config.yaml
arch: "unet"
model: "image denoising model"
dataset: "photos of plants and fungi (iNaturalist)"
train_examples: 90422
image_size: 32
crop_scale_min: 1
horizontal_flip: true
translate: 0.12
rotation_deg: 10
color_jitter: 0.1
task: "denoising"
loss: "l1"
noise_std: 0.2
norm: "batchnorm"
activation: "silu"
widths: [64, 128, 192]
blocks_per_level: 2
block: "basic"
attention: false
upsampling: "pixel_shuffle"
init: "lecun_normal"
residual_init: "none"
optimizer: "soap"
beta2: 0.999
lr: 0.0023
beta1: 0.95
shampoo_beta: 0.999
eps: 1e-08
precondition_frequency: 20
max_precond_dim: 512
merge_dims: true
one_sided: false
adamw_lr_other_params: 0.0025
grad_clip: 1.0
steps: 6200
batch_size: 256
epochs: 17.6
lr_schedule: "cosine"
final_lr_fraction: 0
warmup_steps: 310
weight_decay: 0.09
adamw_weight_decay_other_params: 0.05
Rows from block 2, named by matrix and row number. Rows with one number belong to one channel. Each number is 50 + 12 x the weight over its row's rms, rounded and kept within 0 to 99. All counts start at 0. After the name is the row's rms in percent of the matrix's.
# convs0: first 3x3 conv (model.enc.1.0.convs.0.weight, 128x128x3x3), inputs 88-95, a 3x3 kernel for each
# convs1: second 3x3 conv (model.enc.1.0.convs.1.weight, 128x128x3x3, transposed), outputs 88-95, a 3x3 kernel for each
convs0.76 121:48 37 47 47 40 66 45 58 37 63 38 35 63 70 37 62 71 53 49 62 34 63 73 46 67 43 52 40 44 55 63 57 43 57 36 51 44 49 43 52 57 45 48 35 54 44 58 42 93 12 54 74 17 65 46 63 41 55 54 38 52 53 52 44 56 52 43 56 59 38 41 70
convs0.77 099:46 64 38 43 54 45 57 54 41 50 48 51 56 47 33 47 67 50 50 48 63 51 64 48 67 48 45 41 57 55 57 55 62 56 65 55 53 45 44 45 21 43 54 46 59 50 90 67 41 69 66 37 46 39 53 18 41 51 59 44 43 50 49 48 55 50 70 66 72 59 64 55
convs0.78 086:55 71 56 46 35 58 35 30 53 38 64 69 51 60 46 44 42 33 46 47 49 54 45 61 51 48 60 55 57 26 54 54 48 51 57 50 46 70 69 46 37 66 49 43 56 35 48 52 58 42 22 39 61 46 30 49 48 42 57 26 48 48 52 42 52 53 51 56 40 28 52 64
convs0.79 117:45 42 66 58 61 53 42 28 45 59 27 61 39 48 67 43 44 51 48 61 37 52 52 62 46 50 45 38 42 58 50 69 36 47 61 62 54 49 63 60 22 60 53 50 22 46 42 52 46 68 62 41 48 57 49 67 48 51 57 23 64 51 39 55 61 49 60 59 43 46 41 47
convs0.80 109:41 45 36 63 75 66 47 34 31 44 43 60 49 69 59 50 56 47 49 61 41 60 32 46 48 57 37 49 41 51 50 49 62 53 58 63 55 38 57 59 60 46 47 32 45 40 39 40 43 52 40 71 68 49 41 27 47 63 60 55 61 63 49 58 48 52 47 32 55 37 50 51
convs0.81 096:56 33 44 28 56 49 45 48 41 43 39 62 45 22 30 47 55 51 38 71 56 60 63 51 39 53 43 53 43 45 51 24 60 51 28 51 47 68 46 50 61 47 36 61 44 42 61 57 49 52 53 33 22 39 55 45 48 47 59 51 53 75 51 59 50 53 40 46 57 50 71 68
convs0.82 116:45 51 58 49 68 57 48 60 60 54 60 37 50 54 29 41 56 53 47 31 55 45 76 37 47 44 62 50 24 31 47 23 42 55 42 55 53 46 50 49 72 54 45 41 47 54 40 70 53 29 42 47 25 59 63 53 36 41 26 36 60 65 32 54 40 52 45 42 48 52 47 38
convs0.83 080:48 58 41 42 49 54 44 60 39 47 50 32 23 40 46 56 38 41 53 62 56 53 52 54 62 42 49 49 56 54 38 30 55 54 33 57 46 56 46 46 39 43 43 47 32 42 44 41 53 38 57 36 59 64 39 47 55 63 37 47 60 63 43 51 78 55 35 58 52 61 51 37
convs0.84 097:61 47 40 57 56 55 54 60 53 58 50 46 53 63 59 67 73 52 59 55 51 56 58 45 63 61 40 59 44 46 56 56 68 36 47 44 55 44 49 33 39 36 49 59 60 58 47 47 40 42 29 45 74 37 47 34 29 57 63 56 39 54 78 43 52 55 46 56 43 48 56 41
convs0.85 100:56 68 47 62 23 60 41 79 48 45 44 21 39 50 42 54 57 33 39 76 45 52 34 42 43 50 45 58 56 59 44 55 49 49 49 37 70 56 52 41 65 43 46 55 58 41 45 49 24 53 32 55 42 63 52 63 57 64 43 53 56 67 70 53 45 57 40 50 57 45 67 44
convs0.86 112:44 53 45 60 45 58 53 36 59 64 21 38 37 53 46 40 46 41 57 38 63 55 45 70 62 55 49 54 57 60 48 57 44 41 68 42 53 44 59 51 78 34 34 58 30 61 47 55 50 25 51 45 41 47 45 53 42 68 75 62 41 55 64 65 34 55 34 43 45 54 57 64
convs0.87 112:45 45 56 61 63 65 58 56 52 40 47 51 59 66 48 64 52 50 48 56 55 57 41 45 50 58 41 45 44 51 49 33 56 52 49 58 49 53 53 63 53 63 51 58 47 38 53 40 31 16 48 31 31 53 47 56 59 49 21 37 69 62 45 53 54 62 47 49 49 58 44 57
convs0.88 100:37 43 48 48 33 59 47 35 52 70 34 46 52 43 47 56 41 35 44 42 46 37 56 59 50 52 47 50 33 55 34 42 25 54 41 26 41 44 59 51 43 50 57 45 63 46 30 38 32 53 37 46 56 54 38 64 53 56 26 55 59 34 54 37 35 63 38 49 55 55 30 51
convs0.89 105:52 53 31 62 65 49 50 56 26 64 48 45 65 39 41 37 39 51 35 36 28 36 37 30 57 52 47 51 40 40 08 06 24 44 26 69 39 39 31 39 38 60 40 40 54 38 31 65 41 22 41 59 36 68 56 50 53 48 27 49 55 43 42 46 37 47 25 49 38 53 57 47
convs0.90 101:51 64 43 61 45 23 57 57 28 66 55 56 63 58 78 62 40 72 59 48 46 54 26 47 62 51 43 53 57 47 46 54 53 36 67 48 52 42 52 43 52 57 56 47 48 67 56 62 60 48 70 45 53 49 56 74 47 61 39 47 54 34 49 73 63 46 49 45 45 57 49 51
convs0.91 088:38 76 56 65 54 54 63 68 41 48 25 61 55 35 74 50 49 62 46 50 56 67 63 53 56 37 56 28 49 67 44 66 69 29 43 53 55 61 49 39 57 43 55 51 39 57 51 56 62 64 66 58 46 65 63 54 57 57 48 44 41 23 47 41 55 64 56 53 52 56 60 47
convs0.92 110:48 70 40 50 99 52 35 66 46 66 45 49 49 45 46 39 58 49 51 39 52 45 42 37 50 47 39 59 63 49 47 64 56 55 49 58 50 53 41 66 41 56 42 53 47 26 57 40 54 80 37 51 58 34 51 45 52 67 99 56 43 68 40 52 62 47 60 71 59 62 47 47
convs0.93 098:48 52 43 43 32 59 39 71 33 30 64 24 31 49 39 38 46 23 35 53 55 50 69 62 66 47 53 54 34 25 51 66 27 50 41 48 48 53 35 62 55 63 55 45 44 69 58 46 37 51 46 51 41 42 44 42 43 53 62 53 36 33 36 48 57 64 44 41 55 58 61 65
convs0.94 097:49 47 46 44 38 52 48 54 51 40 39 58 33 41 63 48 81 60 44 50 37 67 43 54 56 70 52 53 93 58 55 33 45 63 08 37 49 47 42 50 50 48 49 67 49 61 77 57 53 19 45 52 60 29 64 44 64 45 53 51 66 61 47 50 50 51 57 68 54 52 63 44
convs0.95 114:67 51 54 47 44 58 64 43 60 41 51 52 58 62 46 54 43 39 49 48 45 48 71 59 49 52 44 57 41 46 62 49 41 41 40 47 36 58 57 56 67 44 39 54 48 52 57 46 23 74 54 36 82 49 56 68 44 42 51 60 60 60 48 47 36 44 45 79 41 61 52 57
convs0.96 093:74 62 54 35 38 50 39 24 47 49 52 66 65 28 45 38 44 50 40 51 38 57 55 47 49 53 50 48 50 80 53 46 56 63 54 48 45 41 45 70 62 61 36 48 67 43 41 53 30 63 51 39 41 68 59 48 39 32 54 65 36 62 57 42 54 65 76 51 52 62 43 35
convs0.97 084:65 47 68 54 50 60 60 81 67 42 55 43 38 68 57 58 40 54 42 44 56 39 53 44 38 46 56 56 63 44 58 84 43 47 51 43 31 16 29 52 71 70 76 96 38 50 41 40 49 58 50 41 60 54 36 50 34 46 72 54 59 59 46 51 32 56 36 32 43 57 50 47
convs0.98 104:61 70 45 58 25 44 57 64 36 44 52 37 52 63 48 44 38 51 53 66 50 34 34 49 34 50 55 37 47 56 44 37 41 54 45 55 54 47 39 22 61 55 59 39 45 53 80 63 27 00 63 53 42 52 44 42 53 22 33 92 41 50 64 58 35 54 13 31 59 67 75 55
convs0.99 091:40 56 53 24 66 43 49 66 51 58 76 60 55 37 70 59 49 43 51 65 57 47 56 60 60 58 35 44 50 66 51 37 71 42 55 53 51 37 53 45 26 47 47 55 58 50 53 49 48 64 56 44 70 66 59 64 60 39 35 56 29 55 46 54 61 46 32 44 27 58 54 50
convs0.100 104:51 54 34 63 40 31 35 59 45 55 43 55 68 39 55 66 60 65 38 52 53 62 49 45 53 54 41 55 52 66 50 44 51 56 43 53 49 45 31 51 88 45 51 72 38 46 64 44 50 65 73 53 27 43 46 62 57 49 71 29 55 71 41 60 66 53 51 44 52 41 67 54
convs0.101 082:41 42 46 79 25 47 39 38 39 37 49 40 54 56 46 59 53 50 48 47 51 47 72 53 42 54 47 61 54 52 60 52 48 43 53 40 40 43 37 61 69 39 43 66 46 46 64 58 30 99 48 21 97 43 45 69 47 55 85 48 33 47 46 48 42 53 52 22 63 30 69 47
convs0.102 081:55 48 46 51 20 39 39 64 54 68 64 35 37 36 40 30 47 71 53 36 67 48 60 47 47 37 40 53 50 44 56 54 63 60 24 37 63 44 46 56 56 42 48 58 41 55 48 34 59 66 68 60 80 52 43 23 45 56 41 46 34 33 44 48 41 52 68 52 61 37 37 55
convs0.103 092:63 47 66 31 71 56 47 43 46 42 58 38 36 53 63 59 43 43 48 51 36 48 55 49 71 48 60 50 63 54 60 57 41 49 46 29 42 45 50 41 43 52 46 40 54 55 42 58 46 29 44 46 63 59 34 37 51 28 26 52 43 47 28 34 48 49 54 53 76 49 59 41
convs0.104 093:62 61 43 36 38 53 41 58 42 45 51 39 54 67 45 53 56 42 44 61 54 41 53 45 54 59 59 48 46 37 50 58 68 28 51 59 54 42 60 40 38 47 44 41 47 49 49 49 26 52 59 65 49 50 49 43 59 54 56 38 23 25 32 43 53 61 63 50 62 53 57 45
convs0.105 083:55 46 55 60 87 48 47 52 54 56 73 44 64 54 71 74 58 59 67 52 37 46 58 44 47 50 56 41 70 35 45 99 42 18 80 52 44 52 56 54 43 63 48 61 55 48 61 55 35 71 66 45 47 46 56 59 48 41 66 49 27 63 56 52 72 57 50 41 62 70 64 58
convs0.106 080:36 35 38 43 40 51 52 55 48 34 30 30 51 40 62 70 53 29 52 59 40 48 49 53 61 54 55 54 54 56 58 57 43 32 46 45 51 56 46 52 48 63 58 42 44 52 59 20 54 55 61 37 39 36 53 45 54 58 48 70 23 26 49 44 61 50 68 71 60 60 72 64
convs0.107 087:60 47 39 56 55 41 44 50 36 64 48 55 66 78 68 51 81 67 40 36 43 50 35 59 47 64 63 31 51 57 41 38 48 50 55 63 64 52 40 51 42 29 44 45 50 43 51 23 51 27 40 43 38 63 64 53 66 38 57 39 41 57 46 41 37 39 54 47 76 62 50 54
convs0.108 093:57 59 51 65 55 53 37 32 42 57 45 57 60 32 64 44 56 44 54 54 58 55 34 43 58 41 41 61 54 65 48 27 54 46 30 37 50 58 53 49 37 47 52 43 50 53 73 60 46 52 49 48 41 49 43 51 52 35 27 53 55 47 65 48 39 50 36 68 50 42 59 60
convs0.109 092:57 46 38 56 88 52 57 24 41 49 40 27 63 52 41 54 45 64 39 76 62 58 61 52 58 59 70 29 36 45 40 46 53 34 53 48 25 52 56 70 35 83 34 32 43 44 49 58 50 47 42 42 42 44 56 56 57 42 49 51 45 59 37 29 55 63 61 63 56 88 50 55
convs0.110 090:49 53 47 64 60 49 42 38 32 44 38 38 29 49 43 58 34 43 62 54 59 46 59 48 52 68 52 49 46 47 38 35 38 60 57 50 64 46 49 48 20 41 55 56 65 58 59 49 45 45 35 68 40 63 47 60 43 66 51 36 45 32 41 61 47 60 60 36 57 38 52 67
convs0.111 107:50 32 34 43 60 51 34 54 35 59 56 55 68 52 27 46 43 33 41 38 53 49 53 47 60 50 39 51 52 29 56 43 63 46 50 54 47 59 25 49 37 46 45 43 52 39 60 60 51 47 40 59 51 43 52 38 48 37 59 47 41 51 60 59 57 54 74 56 36 65 60 54
convs0.112 090:36 44 35 50 60 58 57 54 46 38 50 33 35 53 40 45 92 53 48 58 37 52 44 69 60 75 46 43 20 28 69 59 51 63 65 42 53 65 52 61 57 55 41 47 46 49 52 53 57 71 39 48 78 42 38 45 22 47 59 71 42 87 46 40 61 45 51 52 53 65 73 56
convs0.113 114:50 52 58 60 52 41 52 58 48 53 44 41 62 60 53 44 56 44 45 43 53 21 50 45 43 40 46 57 46 62 45 51 61 40 59 42 54 40 41 60 26 61 53 47 48 43 48 82 07 36 63 22 61 66 34 35 55 56 70 69 57 57 56 53 65 47 49 49 38 47 39 55
convs0.114 095:39 58 56 41 58 61 42 33 48 54 50 37 51 58 45 56 57 49 47 52 43 48 42 57 60 60 57 57 44 49 49 49 35 56 58 51 52 59 52 43 54 52 46 32 54 52 36 42 43 49 47 68 49 38 57 60 56 30 33 43 53 45 46 49 46 64 48 62 55 36 62 51
convs0.115 104:61 36 59 46 34 52 51 30 43 56 42 49 55 45 62 42 49 52 62 64 46 67 54 68 41 41 44 37 24 34 42 32 22 49 54 41 48 41 44 54 52 62 49 49 52 51 41 57 61 67 69 49 62 52 55 41 57 55 68 86 47 40 61 35 32 24 31 35 21 59 68 71
convs0.116 088:45 22 42 49 41 33 53 40 32 32 29 75 68 37 49 46 24 60 48 50 45 66 75 60 70 53 59 44 64 39 37 51 67 52 66 71 32 49 46 50 41 52 53 31 33 45 69 56 57 58 43 77 69 33 38 32 48 52 12 13 45 38 26 53 48 55 62 44 63 45 11 44
convs0.117 085:57 43 58 60 42 61 44 74 66 35 53 40 55 37 54 52 69 38 47 35 48 38 42 37 42 50 55 37 55 47 26 59 50 30 32 64 57 69 40 52 99 61 62 50 50 35 27 38 29 29 58 40 52 70 38 51 88 32 91 59 60 54 35 53 63 64 44 60 51 55 43 59
convs0.118 088:53 44 53 58 43 49 68 58 49 76 56 51 52 45 61 37 60 58 46 43 39 53 63 48 54 63 55 41 48 49 47 38 48 61 69 51 64 64 40 59 27 49 54 03 51 41 52 51 44 30 51 64 52 58 60 44 48 43 44 56 62 57 41 55 50 59 51 34 74 37 35 56
convs0.119 084:45 33 66 46 89 75 38 32 30 46 42 45 26 51 66 59 38 41 49 42 57 57 42 39 59 59 61 63 56 35 53 61 60 60 45 54 51 42 46 46 29 69 37 41 64 51 59 61 51 45 74 41 44 58 23 45 42 55 61 61 49 26 20 55 61 54 41 34 30 40 51 59
convs0.120 088:40 49 64 37 50 48 51 44 48 48 57 52 62 68 42 28 42 48 45 55 46 32 38 56 36 42 50 46 44 53 57 39 46 50 28 44 55 49 47 56 47 31 44 64 36 47 36 62 28 40 43 27 38 51 60 51 40 87 59 42 59 60 48 61 57 55 47 49 60 49 44 59
convs0.121 091:63 74 54 55 55 27 41 60 46 66 48 41 61 47 27 48 65 56 51 51 38 55 66 35 54 55 41 54 41 60 57 61 70 57 42 40 67 45 41 45 28 73 57 49 58 47 88 67 41 54 64 19 23 48 42 64 48 38 71 65 64 51 67 65 69 54 54 31 49 54 45 46
convs1.76 101:49 40 53 43 44 56 50 46 52 36 59 50 65 48 64 67 58 40 38 45 35 41 69 37 53 48 56 41 45 35 50 60 35 35 63 36 39 42 45 45 52 50 37 36 41 45 69 48 65 94 45 49 73 44 50 41 63 58 86 59 48 70 55 43 46 36 45 37 52 54 30 49
convs1.77 110:64 66 68 30 25 46 62 51 58 61 62 42 30 37 41 51 53 66 52 48 48 63 57 55 51 32 55 52 54 53 56 64 68 47 26 66 52 34 46 48 45 50 60 50 63 64 75 56 43 64 45 29 62 41 74 78 69 55 49 66 66 66 71 64 42 40 37 36 48 52 30 44
convs1.78 084:53 42 45 40 62 47 71 40 55 58 48 45 47 52 36 54 66 52 37 73 57 38 45 41 64 55 36 45 61 55 38 59 54 49 52 57 20 54 55 44 52 58 47 51 65 69 52 39 49 70 63 53 63 46 55 62 55 45 54 46 53 41 51 51 45 64 44 49 59 58 33 32
convs1.79 104:44 46 53 21 64 67 47 37 61 45 33 45 43 50 34 34 43 45 59 61 35 48 39 54 57 35 59 35 36 57 56 56 50 54 53 60 39 66 51 99 53 40 53 38 44 49 36 44 37 32 47 49 51 34 39 53 41 66 61 34 52 40 47 50 54 43 52 62 72 57 56 42
convs1.80 104:65 61 62 55 75 70 51 52 67 35 58 30 44 39 52 45 51 66 41 41 60 39 48 42 48 39 48 63 45 60 64 27 40 43 59 73 67 51 38 24 41 49 34 55 46 37 33 59 38 43 55 37 44 45 60 54 55 56 42 49 48 62 52 48 49 54 44 64 78 37 45 55
convs1.81 096:59 41 48 46 90 35 55 33 54 54 48 37 33 59 54 42 62 64 46 61 54 46 43 47 41 47 49 57 53 67 57 68 60 47 48 48 49 44 42 45 26 43 44 47 36 50 51 74 43 33 46 51 50 37 49 51 42 50 57 46 71 64 47 46 54 50 43 55 46 52 49 54
convs1.82 099:59 51 31 69 61 55 34 56 44 55 53 51 56 77 69 40 76 50 50 61 50 48 56 54 45 69 58 55 39 55 70 65 45 53 35 41 50 46 45 50 58 44 63 43 56 42 37 40 37 48 44 39 54 59 70 64 51 65 59 59 55 47 38 58 88 47 70 79 48 57 65 41
convs1.83 087:72 63 54 41 32 55 59 37 43 58 74 39 41 47 33 50 50 40 56 48 33 49 57 49 39 37 38 55 53 52 36 53 40 43 31 29 54 45 41 39 62 41 66 43 42 54 32 36 51 83 33 55 57 52 47 45 51 48 65 50 50 76 71 57 69 45 40 58 59 61 54 48
convs1.84 104:50 35 39 73 74 43 52 57 52 42 17 48 61 61 57 49 63 57 67 40 42 66 74 65 56 47 63 43 56 41 33 50 49 53 56 59 59 56 49 60 52 43 48 59 47 62 42 38 46 71 44 64 58 50 49 41 53 63 53 40 52 67 43 50 50 41 32 59 71 60 59 49
convs1.85 093:58 51 54 24 33 40 54 39 37 26 32 42 49 40 30 39 51 38 71 34 53 67 44 57 54 53 50 52 67 38 34 42 34 41 30 27 30 63 45 81 45 46 41 64 50 50 42 42 59 62 75 45 40 61 67 72 69 53 51 62 62 54 55 46 40 37 61 38 38 45 58 53
convs1.86 099:55 44 45 45 32 66 45 58 44 70 56 59 41 52 44 42 26 43 63 64 40 53 53 56 64 65 55 55 60 55 41 56 38 58 70 51 33 71 50 64 76 39 53 22 70 49 38 53 45 48 50 57 53 24 52 43 34 55 56 42 41 43 65 55 45 52 31 44 43 53 38 35
convs1.87 130:45 50 30 34 57 41 51 41 54 47 44 57 54 67 49 58 41 37 44 56 46 43 58 46 35 49 54 52 49 49 41 42 50 48 64 55 48 51 59 76 59 43 43 41 50 50 43 40 50 22 43 62 47 37 52 49 42 53 52 55 51 47 48 51 41 38 37 36 47 49 49 58
convs1.88 092:73 48 50 37 47 51 69 44 53 43 46 52 45 57 42 38 34 39 48 51 45 47 52 46 49 66 35 47 64 47 61 65 42 43 56 64 37 51 39 43 43 43 49 40 51 51 65 56 62 56 34 29 56 64 41 38 54 46 55 51 44 19 43 58 74 68 49 53 66 54 54 67
convs1.89 107:41 52 50 63 45 26 44 33 30 67 38 65 68 55 42 40 46 42 61 75 70 71 55 37 49 44 49 60 25 56 19 00 03 37 38 56 52 47 41 39 69 62 45 61 45 36 72 61 49 43 47 58 48 44 47 45 56 60 73 62 47 46 56 51 44 44 19 43 46 44 41 34
convs1.90 103:49 45 51 62 18 32 57 77 57 54 32 60 55 26 45 41 48 54 37 55 56 62 38 40 51 73 30 59 50 50 69 33 40 52 57 50 59 50 54 26 57 57 71 51 61 38 44 63 39 35 38 45 55 46 36 45 50 26 47 34 55 34 41 50 60 55 65 39 46 55 58 57
convs1.91 094:64 38 43 29 48 56 47 55 53 56 33 44 45 69 47 41 51 69 53 41 35 47 76 50 45 55 47 57 26 36 40 22 51 48 37 56 60 36 65 53 48 64 59 48 26 32 69 57 38 49 58 30 28 66 52 32 46 52 72 59 58 47 28 41 41 53 43 61 56 32 54 43
convs1.92 124:55 50 44 58 68 52 23 29 27 61 59 69 48 30 55 59 52 59 48 54 46 52 54 46 57 51 54 58 55 58 51 53 61 35 35 54 38 47 45 53 35 55 44 50 43 56 57 45 66 67 42 68 41 35 60 46 39 45 43 50 40 31 51 51 36 48 55 44 53 44 38 46
convs1.93 084:62 43 64 58 71 32 60 65 51 49 44 69 49 57 49 45 50 51 55 37 59 65 47 47 51 48 55 40 42 61 69 51 36 44 43 21 48 63 72 55 68 42 52 68 62 51 66 57 55 40 36 48 57 48 52 56 47 52 51 38 39 47 67 39 67 62 68 41 69 57 60 67
convs1.94 099:53 51 50 51 56 56 55 72 39 41 84 43 23 54 81 39 54 57 50 46 55 37 25 41 58 43 48 60 43 59 56 34 45 21 23 47 66 46 61 48 40 37 50 59 58 57 41 53 42 45 45 60 61 42 51 67 67 45 58 49 42 71 63 46 21 52 42 35 25 31 32 39
convs1.95 104:48 76 56 61 59 39 53 28 24 52 58 50 48 72 42 48 54 69 56 80 50 70 43 41 59 49 50 45 63 45 51 81 46 47 38 36 40 39 55 40 64 69 66 67 45 40 44 36 33 46 79 52 52 49 62 82 64 64 55 37 42 48 24 57 50 44 68 63 41 55 24 41
convs1.96 106:44 33 63 41 23 58 67 91 92 68 40 56 30 37 63 35 62 43 54 60 43 48 50 41 60 70 48 53 62 70 51 37 42 53 28 50 41 69 40 46 48 50 33 67 35 45 59 68 52 56 71 53 44 35 46 27 59 72 61 71 46 56 38 40 54 39 32 53 41 49 47 63
convs1.97 096:43 70 58 50 52 51 32 16 21 47 52 38 53 38 34 35 47 55 49 53 47 42 60 69 44 49 45 60 36 60 54 40 37 56 30 39 43 40 40 35 13 45 55 60 54 47 51 62 54 75 61 62 51 58 52 59 52 42 46 63 50 51 45 52 34 51 46 42 47 54 60 50
convs1.98 102:71 66 60 66 27 41 43 74 64 60 51 59 21 37 45 49 53 65 62 53 68 49 53 39 46 62 49 67 49 49 60 35 55 42 57 68 50 38 29 50 70 59 55 65 51 62 54 28 83 82 49 38 61 55 29 44 64 37 45 56 43 64 67 44 51 52 45 49 44 37 53 51
convs1.99 089:56 50 50 57 69 77 55 38 46 58 55 68 30 40 65 38 32 45 63 50 58 47 52 63 28 64 71 48 45 35 46 37 34 45 43 37 50 63 61 56 48 49 55 56 53 39 35 58 38 55 54 54 59 38 45 47 47 23 39 52 50 45 55 58 54 39 47 35 34 49 44 51
convs1.100 104:59 84 51 56 50 51 52 51 45 60 59 53 39 23 52 44 60 55 46 49 55 29 66 43 45 46 54 55 65 50 46 50 47 57 58 54 23 28 37 51 55 43 43 44 54 51 49 51 57 46 63 56 44 50 46 67 49 21 48 27 34 49 33 67 57 61 59 59 40 60 70 45
convs1.101 092:53 57 56 45 47 40 40 63 59 35 52 58 51 50 49 57 75 69 44 41 58 57 50 69 41 50 45 47 58 67 57 88 53 30 39 26 52 38 32 64 46 41 50 38 60 42 38 53 37 30 55 52 61 48 47 54 45 59 35 50 53 46 57 64 46 61 35 62 23 58 43 62
convs1.102 090:34 46 56 61 40 41 57 58 64 46 61 57 39 48 53 42 54 49 57 65 45 64 80 53 30 64 51 52 42 54 44 46 63 50 47 54 40 39 60 51 64 52 62 69 40 40 19 42 51 43 46 51 63 46 54 58 42 48 50 44 53 68 52 38 49 72 81 55 30 48 42 49
convs1.103 089:40 43 65 51 54 50 44 51 62 43 55 57 44 65 23 46 45 39 71 43 46 65 58 54 37 60 43 54 62 62 60 56 71 35 59 60 45 47 60 49 53 58 65 57 55 53 65 46 28 58 56 56 54 65 46 40 48 22 19 50 57 53 17 50 36 47 48 70 65 49 48 54
convs1.104 096:49 51 36 20 49 41 59 57 42 36 57 37 53 47 51 43 46 44 58 63 38 54 55 73 45 55 50 43 62 73 54 51 48 67 59 43 52 46 62 40 29 40 20 46 65 60 68 27 57 54 51 35 61 54 39 48 57 50 38 45 45 32 43 58 49 46 44 46 49 51 38 35
convs1.105 091:38 23 44 29 34 43 53 48 53 58 13 32 61 33 24 59 44 29 52 45 62 69 46 62 44 53 62 46 45 36 27 47 45 41 57 65 40 51 53 61 53 26 49 37 48 60 67 31 27 57 61 49 51 40 57 51 43 77 65 50 49 55 42 40 35 42 24 23 54 22 26 62
convs1.106 081:70 59 51 53 72 45 38 45 56 50 42 25 57 48 53 54 37 50 57 58 54 46 31 47 40 43 56 89 78 74 46 40 48 48 39 48 51 59 54 49 55 71 60 65 35 55 54 40 49 52 52 84 31 48 38 28 48 55 61 58 40 55 61 65 45 66 49 45 66 48 64 69
convs1.107 095:69 46 54 52 56 55 49 52 40 41 61 56 60 46 49 64 58 54 38 33 49 64 58 54 59 59 55 44 45 46 60 72 63 44 61 65 59 43 47 54 28 50 45 65 18 45 56 65 36 36 56 77 27 45 52 59 46 37 40 56 21 59 63 64 51 40 57 58 63 45 64 67
convs1.108 097:52 59 45 49 30 43 37 63 53 67 59 55 58 43 61 32 57 46 65 68 48 63 52 33 40 24 35 45 64 70 73 64 80 48 61 40 42 45 50 46 58 48 38 73 50 52 60 34 42 38 33 47 30 35 44 38 47 44 52 37 48 50 38 63 56 59 45 19 35 62 40 58
convs1.109 092:50 49 65 56 66 32 57 48 70 53 60 49 50 31 52 62 66 28 46 44 53 56 67 65 41 69 45 41 55 39 44 54 51 68 60 47 52 51 55 56 56 57 49 54 52 62 55 61 63 55 59 62 53 45 57 54 51 43 53 58 40 52 37 54 67 53 50 54 58 42 46 47
convs1.110 089:74 56 58 63 65 50 58 45 47 63 33 47 47 65 47 33 63 52 39 48 54 62 33 53 64 52 53 67 53 49 68 25 54 43 40 64 53 67 59 69 85 56 69 55 53 42 47 46 38 41 40 39 47 50 63 59 52 53 49 53 65 37 51 62 64 78 76 81 48 51 58 65
convs1.111 127:55 42 49 61 43 51 34 21 43 61 46 39 58 46 44 55 49 40 40 63 52 66 72 54 51 20 46 40 42 37 54 60 39 48 52 52 55 37 45 27 34 55 49 63 51 51 76 60 54 66 59 39 56 52 45 38 55 55 56 54 38 47 48 47 47 34 67 57 56 40 49 55
convs1.112 093:45 27 27 35 44 54 59 69 58 48 34 64 62 59 58 46 63 59 39 61 55 48 66 63 44 50 55 33 27 51 57 31 40 52 74 62 56 69 64 55 45 40 40 35 34 57 38 55 52 25 39 44 43 44 37 47 47 52 56 63 69 32 43 59 64 48 40 29 46 60 30 56
convs1.113 115:50 41 43 58 59 68 44 57 51 38 46 27 40 41 58 44 44 59 49 45 56 45 52 64 43 38 54 40 57 53 66 69 69 37 50 33 52 48 43 57 11 59 52 56 54 61 49 39 60 50 26 64 75 60 50 44 38 39 37 32 41 44 29 52 51 45 61 34 40 54 53 45
convs1.114 100:67 59 66 59 57 49 63 52 55 48 49 55 42 49 46 57 43 41 37 49 65 35 29 58 61 50 61 42 73 36 67 50 56 39 47 46 46 37 23 47 38 64 66 40 46 57 46 52 62 56 51 59 66 48 78 54 67 72 59 62 67 49 79 61 52 59 61 54 33 42 55 49
convs1.115 104:64 70 57 41 47 41 50 40 53 36 52 37 73 76 69 55 59 52 35 31 38 24 54 47 67 72 70 77 76 67 14 20 06 36 32 32 46 37 51 52 36 60 47 52 53 66 61 52 51 78 41 50 61 46 61 29 47 48 53 60 53 49 37 75 58 51 62 48 64 50 61 30
convs1.116 086:52 27 71 63 50 60 71 41 48 69 11 27 68 38 27 70 45 38 49 42 38 48 45 42 45 66 56 37 50 34 42 67 59 37 61 64 76 39 46 58 47 41 61 44 32 52 51 36 59 59 40 40 52 55 64 42 27 58 44 44 56 46 42 63 60 47 57 48 56 49 52 66
convs1.117 089:69 50 31 57 56 55 56 57 57 58 63 47 43 42 51 50 47 52 41 30 53 44 45 57 63 61 58 41 60 72 29 72 66 59 35 48 64 40 43 10 37 35 51 40 54 39 55 49 50 51 31 49 43 51 72 41 34 46 26 51 43 68 68 49 63 39 52 46 41 50 47 40
convs1.118 089:56 26 35 54 53 41 55 48 32 33 52 52 45 40 55 32 48 62 61 41 54 51 50 35 56 42 48 70 61 58 59 58 59 41 72 45 65 64 61 62 47 54 49 48 50 37 56 52 40 51 63 45 46 74 43 35 43 51 34 48 52 40 33 75 53 53 44 51 52 53 48 64
convs1.119 088:56 34 55 63 94 58 36 39 47 39 52 72 64 65 70 40 65 44 32 42 39 58 66 54 31 48 28 52 51 59 43 26 45 52 51 57 51 66 57 65 21 52 70 69 48 32 69 69 21 48 53 37 46 57 68 58 63 48 57 48 56 54 54 65 70 53 53 57 47 44 54 41
convs1.120 111:50 52 40 52 49 56 37 59 42 44 66 50 56 55 60 51 48 48 62 47 63 59 65 75 54 57 61 63 60 54 59 51 59 48 38 65 32 49 43 24 34 49 29 43 78 56 44 48 61 43 33 62 59 71 63 46 56 50 33 29 47 44 31 59 59 60 75 47 56 60 53 55
convs1.121 096:38 49 65 59 32 29 55 47 29 60 46 61 43 47 41 52 66 50 45 49 40 52 61 49 52 51 49 36 24 52 72 59 61 47 36 65 63 51 59 41 23 65 51 69 58 58 43 62 56 68 26 44 62 57 36 67 59 43 39 75 48 65 51 61 37 37 42 30 39 66 54 40